config.toml
image_size = 32
color_jitter = 0.4
activation = "reglu"
widths = [64, 128, 256]
projector_hidden_layers = 2
lr = 0.0016
beta1 = 0.95
warmup_steps = 260
Rows from block 2, named by matrix and row number. Each number is 128 + 32 x the weight over its row's rms, rounded and kept within 0 to 255. All counts start at 0. After the name is the row's rms in percent of the matrix's.
# convs0: expand pointwise conv (model.blocks.2.convs.0.weight, 512x128x1x1), inputs 64-127
convs0.390 093 [141 164 190 100 152 153 105 145 143 147 127 149  97 127 112 111 120 121 198  91 158 130  51  67 114 131 163 141  62 164 166 131  73 131 107  74 167  26 124  73 101 133 186 101 144 106 107 131  83 109 154 139 135 127 131 115  81 196  83 181 152  49 135 118]
convs0.391 096 [166 152 168 103 103 140 146 161 112 121  75 178  67 183 116 141  74 144 106 109 125 198 168 131 147 138 107 124 107 126 129 153 131 133 128 171 182  99 167 139 125 183 122 140 128 136 149  72 142 122  93 116 179  84 124 117 117  84 135 177 129  75 157 128]
convs0.392 105 [117 138 112 131  98 123 123 148 103 157 126 140 103 138 169 116 151 116 113 109 139 128  93 105  42 181  66 165 102 150 196  97 149 117  89 116 100 120  87 187 159 133 157 126 131 119 195 164 154 138 159  72 122 116 147 162  97  99 132 107 104 117  95  99]
convs0.393 104 [100  82  95 111  88  58 136 107 125 131 155 152 141 143 118 122 104 115 101 136 136 106 129 130 129  98 165  26 151  81 175 141 117 152 139 135 122 159 124 154 123  76  76 192 123 152  87 152 132 145 144 122  99  67 156 161 198  77 161 117 108 144 161 124]
convs0.394 097 [137 134 152 192 144 110 102 146  61 106 111 129 128 111 104 139 148 151 110 131  56 138 113  85 147 200 121 142 131 162 164 147  96 135 151  89 186 171 134 142 194 150 171 125 144 170 118 134 141  83 132  85  97 152 107 138 178 144  97 151 174 163 119 150]
convs0.395 104 [141 100 149 128 130 128 148 144 164 152 147 139 151  90 131 110  73 115 178 143 142 120 128 146 118 108 151 145  86 183 105 124 145  87 133 124 155 164 133  87 142 115 108  87 115 120 142 141 146 176 110 178 114 101  65 149 129 171  66  84 133 132 168 182]
convs0.396 105 [149 115 133  97 108 177  83 114 153 161 121 135 171  99 157 234 103 141 146 135 157 173 130  88 124 153 118 113 166 118  96 153 126 111 152  25 166 151 136  88 163 142 168 141  66 164  60 147 128 123 156 183  95 112 157 129 115 147 116 134  77 138  87 148]
convs0.397 101 [ 96 139 177 154 115 143  80 136 101  70  42 112 121 142 154 132 163 157 145 105 136 131  92 129 162  66 157 161 104 163 116 104 145 115 146  97 166 130 137 137  54 147  98 175 166  82  91  89 141 131  96 169  69  99  81 126 160 124 165 161  79 160 146 168]
convs0.398 104 [135 154 180  73 136  83 184 172 111 127 112 167  98 130  90 155 116 127  92 146 158 123 121 120 126 137  57 149 113 175 148 104 107 106 174 105 120 161 113  95 122 118 178 126 129 133 189 119 144  94 100  83 157 172 152 123 134 132  70 101 152 121 126 100]
convs0.399 101 [182 176 183  87 158 178 136 128 148 140  94 174 115 101 192 171 117 139 133  95 148 182 147 120 118 176 121 132  17 132 173 136  54 115 124 106 142  80 154 139 113 156 142 149  98 108 195  66 133 151 173 169 104 129 194  66 147 125 129 114 152 130 151 176]
convs0.400 098 [129 107 109 134 130 189 107 105 122 110 127  82 125 164 128 150 125 102 198 111 110  31 155 155  96 114 144  95 178 128 198 178 122 135 137 127 128 158  91  68 159 138 114 154 110 204 169 161 122 138 152 211 106 108  86  67  68 125 133 186 169 132 121 153]
convs0.401 096 [ 75 124 136 144 120 205 101  71 173 125  71 161 118 157 148 132  99 171 123 133 190 120 131 135  99 195  96 115 126 172 112 128  76 141  88  84 137 167 114  81 137  86 149 176  89 144 166 103  90 151 137 118 104 115 150  91 152 100 140  80  63 121 126 143]
convs0.402 099 [136 225 132 103 133 118 152 101 138 198 151 134 134 155 126  49  86  77 157 157 168 128 173 147 128 155 110 174 140 172 107 110 142 151  92 127 155  99  99  70 114 160 125 114 134 146 182 123 107 121 132 111 172 135 147  53 115 105 109 155 168 122  79 132]
convs0.403 099 [175 114 134 126  86 129 156 158 141 137 204  98 100 172 134  69 106 190 147 112  98 103 139 178 165  79 195 126  94 173  97  56 124  98  91 173 113 150 105 141  96 121 153 120 110 184 123  62 147  97  49 140 109 158 123 104 140  77 146 121 127 141 156 140]
convs0.404 105 [ 99 122 138 150 103 158 131 149 128 143 147 127 173 108 188 175 199 148 107 142 171  69  84 172 149 152 116 129  97 155 116  76 105 171 120 132 166 142 147 139 167 160 122 221 143 143  80 138 108 120 108 152 131 146  77  88 168 138 153 130 108  93  78 100]
convs0.405 099 [ 67 132 115  48 151 187  61 136 116 140 127 104 124  72 137 116  75  70 130 146 190 159 164 147  83 149 160 143 143 121  83 135  94 228  99 113 145 179 124 139 129 169 112 157 120 156 121 131 144 178 128 134 111 173 159 119 171 209  63 126 136 103 120 155]
convs0.406 095 [132 136 103 130 101 122 141 122 152 105 201  76 152 132 203 174 196 173 133 143 140 122 100 129 106 129 130 147  84 129 173 112 109 140 107 162  60 171  71 138 111 183  69  83  99  90 100 119 130  86 146 135  97 151 124 124 127 176 148 150 137 118 161 131]
convs0.407 104 [162 143 105 110 144  95 176 152 146 112 185 123  81  86 120  90 193 112 117  57 181 114  91  80 155 131  93 112 106 143 183 109 139 139  80 134 110  52 167 128 119 128 186  87 134 112 114 101 124  74 130 112 119  83  97 175  36 117  99 185 140  61 144 100]
convs0.408 104 [175 191 166  44 170 130 203 111 109 123  96 155 140 120 154 155 143 137  92 195 142 165 152 100 116 140  78 147 117 132 151 157 155 163 157  71 146 101  93 113 135 155 164 188 156 155 165 144 147 126 157 134 173 102 147 161 157 152  49 212 121 138 124 138]
convs0.409 096 [ 94  92  98 133 103 152  80 143 168 122 150 143 190  63 155 185   6 126 146 143 136  88 100  98  96 162  98 155  92 121  96 152 127 164 164 121 104 111 166 115 193 122 181 158 107 104 109  75 119 142 142 127  88 177 110  93 220 129 139 147 107 106 120  79]
convs0.410 102 [174 159 114 195  58 129 124 109 120 128 138  87 148  82  89 112 144 129 120 112 143  87 156 112 121  77 127  98 121 151  95 147 170 152 140 124 100 144 164 159 151  77  90 101 147 146 122  56 109 135 101 136 109 138 130 182 154 109 114 115 119 170 149 125]
convs0.411 101 [ 92 157 105 138 164 143  72 176 148  42 109 148  65 128 123 105 103 153 145  93  95 108 111 115 126 137 118 163 102 100 174 145 109 167 113 145 154 184 128 118 143 154 175 153 127 138 193 108 158 165 138 118 111 147 152 103  87 131  83 157 135 168 132  88]
convs0.412 100 [162 136 109 142  97 108 188  83 120 164 136 119 139  98 122  83 154  87 144 126  77 123 170 182 145 133 140 155 140 170 111 105 139 143 134  76 101  95  82 157 104 101 141  96 145 134 130  98  92 197  68 142 113 135 164  79  82  45 193  66 138 116 170 141]