A small self-supervised image encoder, trained from scratch: cautious_adamw at rate 0.0016.
Rows from block 6, named by matrix and row number. Each number is 500 + 25 x the weight over the matrix's rms, rounded and kept within 0 to 999. All counts start at 0. Numbers have three digits each.
# fc1: squeeze-excite reduce (model.blocks.6.se.fc1.weight, 32x512), inputs 448-511
fc1.0:511498508501487507489485524502463497482454505474504495476476525515514465476487494485488513458485527482485477511487499489498535480509493459493494473484481452493470498497487551529510510490494490
fc1.1:470461501553500519493444491560506501470540495495507506493488485525514496560554482487491510513524488489530498514533520518494465559511493516506563555477535489499493517520526501552540464546509525
fc1.2:521512491511456497522487525499453485462500452528508450474485524533496511481460511481483462463508472486521479478465469456502493436474543502477480472491501422515475507509519493499501565457475499
fc1.3:497492494499469538493449484482515489484493457489490465483514529506496501498473465505517509449493493495501520481508516488486498481540488500478492492488495484478494489526501521454539500455525484
fc1.4:487504531502537536530546490521443539509509493507498468477494472508499503473478517482486497457517475510505482502494504495477500433504525518501515492495492439522464533479509480489503520483487570
fc1.5:458495483468478448494491519521505523495504452504409416489507474460540525484473502511489522504523488508485500495514499401523507455489461509457512435465465397559476465516486474518484510481489535
fc1.6:490543500496546508478482492505509459489492504503487461484522484509534506508501527488491498489528502484481509489492490509510483488511494495475513480490493503523461481511469499510514514504489495
fc1.7:544459499487484469473496464517567522494529530489495565544496462519495499472509495560497499545515529522430546493503510502496526472578521497441502488483494480460495474527493489488508525536521484
fc1.8:435488524503546437542528499524489494505491492478457507524512516523506473505500477488488516465460504521463496535518544484502523527528503485440499478515502483544499437462467476495540506489500508
fc1.9:506511510478502535489562517517480538476465491477504472472522497468519528518520533477521484486499482477473491460498490478532473488497512527516519511484514432570447493495530483477481486507484519
fc1.10:495457482493523477476508430501508501513485497478521467500471491494519524493525544486516485492518521512483522499507524523478478490526504521486492472526514503514481456526517493514501451513492483
fc1.11:494487552467527481451494399516473509476538487445466473536498510494451482453477452474465500537463443465479526530546532436525521536489520471469503480494523495505472408486373526532543455499461479
fc1.12:474533493495479500499491505488529468506486493524506470480473501453489530491503482494514470475485527499522499501495524480496469483523489507487483509491493509520488476479498477459488505472528502
fc1.13:489470517500516468503501467513495481475488485496493524491499493503506490508501491481465491503518485508487496501498516478500489483514509489472504493498477497482466480479467475495490502484474500
fc1.14:483538510502499508494493514512490507519512463461502502510523477513515499508499483484512452505517513505488501473548495488488491492492480492498493501513493534503514489482474557509502496483520522
fc1.15:503501501498474463501498482461475518495494478486508518492480501495471506500507482493495509471489464505485503502448477501512526468491497506518483496494435498495478485527482485513528536489480491
fc1.16:534473518475461522505487519488490496514514512458488511497499495500516482533495490503488506527438513481499473513478531517498484499507469495513476500478489481479477493481499493508503509509491488
fc1.17:528493509517529455541527520518506504512521491505453517486461527490489492523539513500490527493520495530484526522552520480554546505546547529484554495497536504534476475541495489513536501511527517
fc1.18:505513502505515506486513505495512497514509535508486521518503480479496491489541458506455509500495513521489507533493507533527496517500519521507485514490480522489509499473473501501460498508507493
fc1.19:483451483477513501523484492505527529490532496462493523549494480529494476471463492538468511537450485477475537511540505483498549539536502491501479458479468528496503502499496471482532480524489477
fc1.20:514531481509458524503489492518485486498468479485508497479525482529478473481501529481479512492477527511487500484514484515514517489496475500513503465496484514481492506506502490509462503465533496
fc1.21:528553479468472520514520518486493518510510456489508463503499521498397469424493501498505458472456514505516485513444548445518488459484509495465460521500524507462497527462490530533516513497525562
fc1.22:521480492538491491510493510464489506522520440466505517488504513499487476490504500531490465486474494502515507488458499459510485460493523476493466486504453491467491501485535493485509495473507526
fc1.23:484532555487552482461545533499512505533515492548495481500538538464518497489534536489541552465506517525534499494531500499535511482446516514566510516524524435521512504444530504518520523501528516
fc1.24:474502500476490509492519502486466493519494532497473482532483462471530539490509503509530511495498510468496464431484468487490503492503504480479501476491485490492477506505478501504501487508484499
fc1.25:480498466524518523501463480503545483509530509530533517515531509491468519488510456476527502553506530484516473525483515556504490535537474553533511554492533518473524479558520514496503522574492521
fc1.26:495497504482475509500482479552481498472488501469467473498508477489490514503510500529488547463516476482488500489461505490540479511501494464521504467509518495484507492516485483443501507492515494
fc1.27:518504500492486498485494530488495481504506520500486503496467454476474499480454499490498489518526487499491476509508494480517493497513485486494492486489501507484481496512499514510478513520485485
fc1.28:532506470479478520505527499510481492474487516526501463494496485508475493500476494487516501494488490478474502486495501508486498546519511496518494494523509497517501485491489507475474496493471465
fc1.29:511514522490474530510509490542448550517511506510490457484556531452478503495506487483526532508508500491557479502486510492481527500527540531486524511497499490548486536540502527485494515520505520
fc1.30:542465498487466475548496486443479492490500516466512516492515446528529491433485525473479462501542501495460463509488432520502486479481512493450545461496449484518512458518454493477508509451484511
fc1.31:491504528584538504574476502505509468489521506496488552508458516528554484526485464497517504519467465503467459529538509504520514501487494447484471557530494522449523478459475517494481485472489482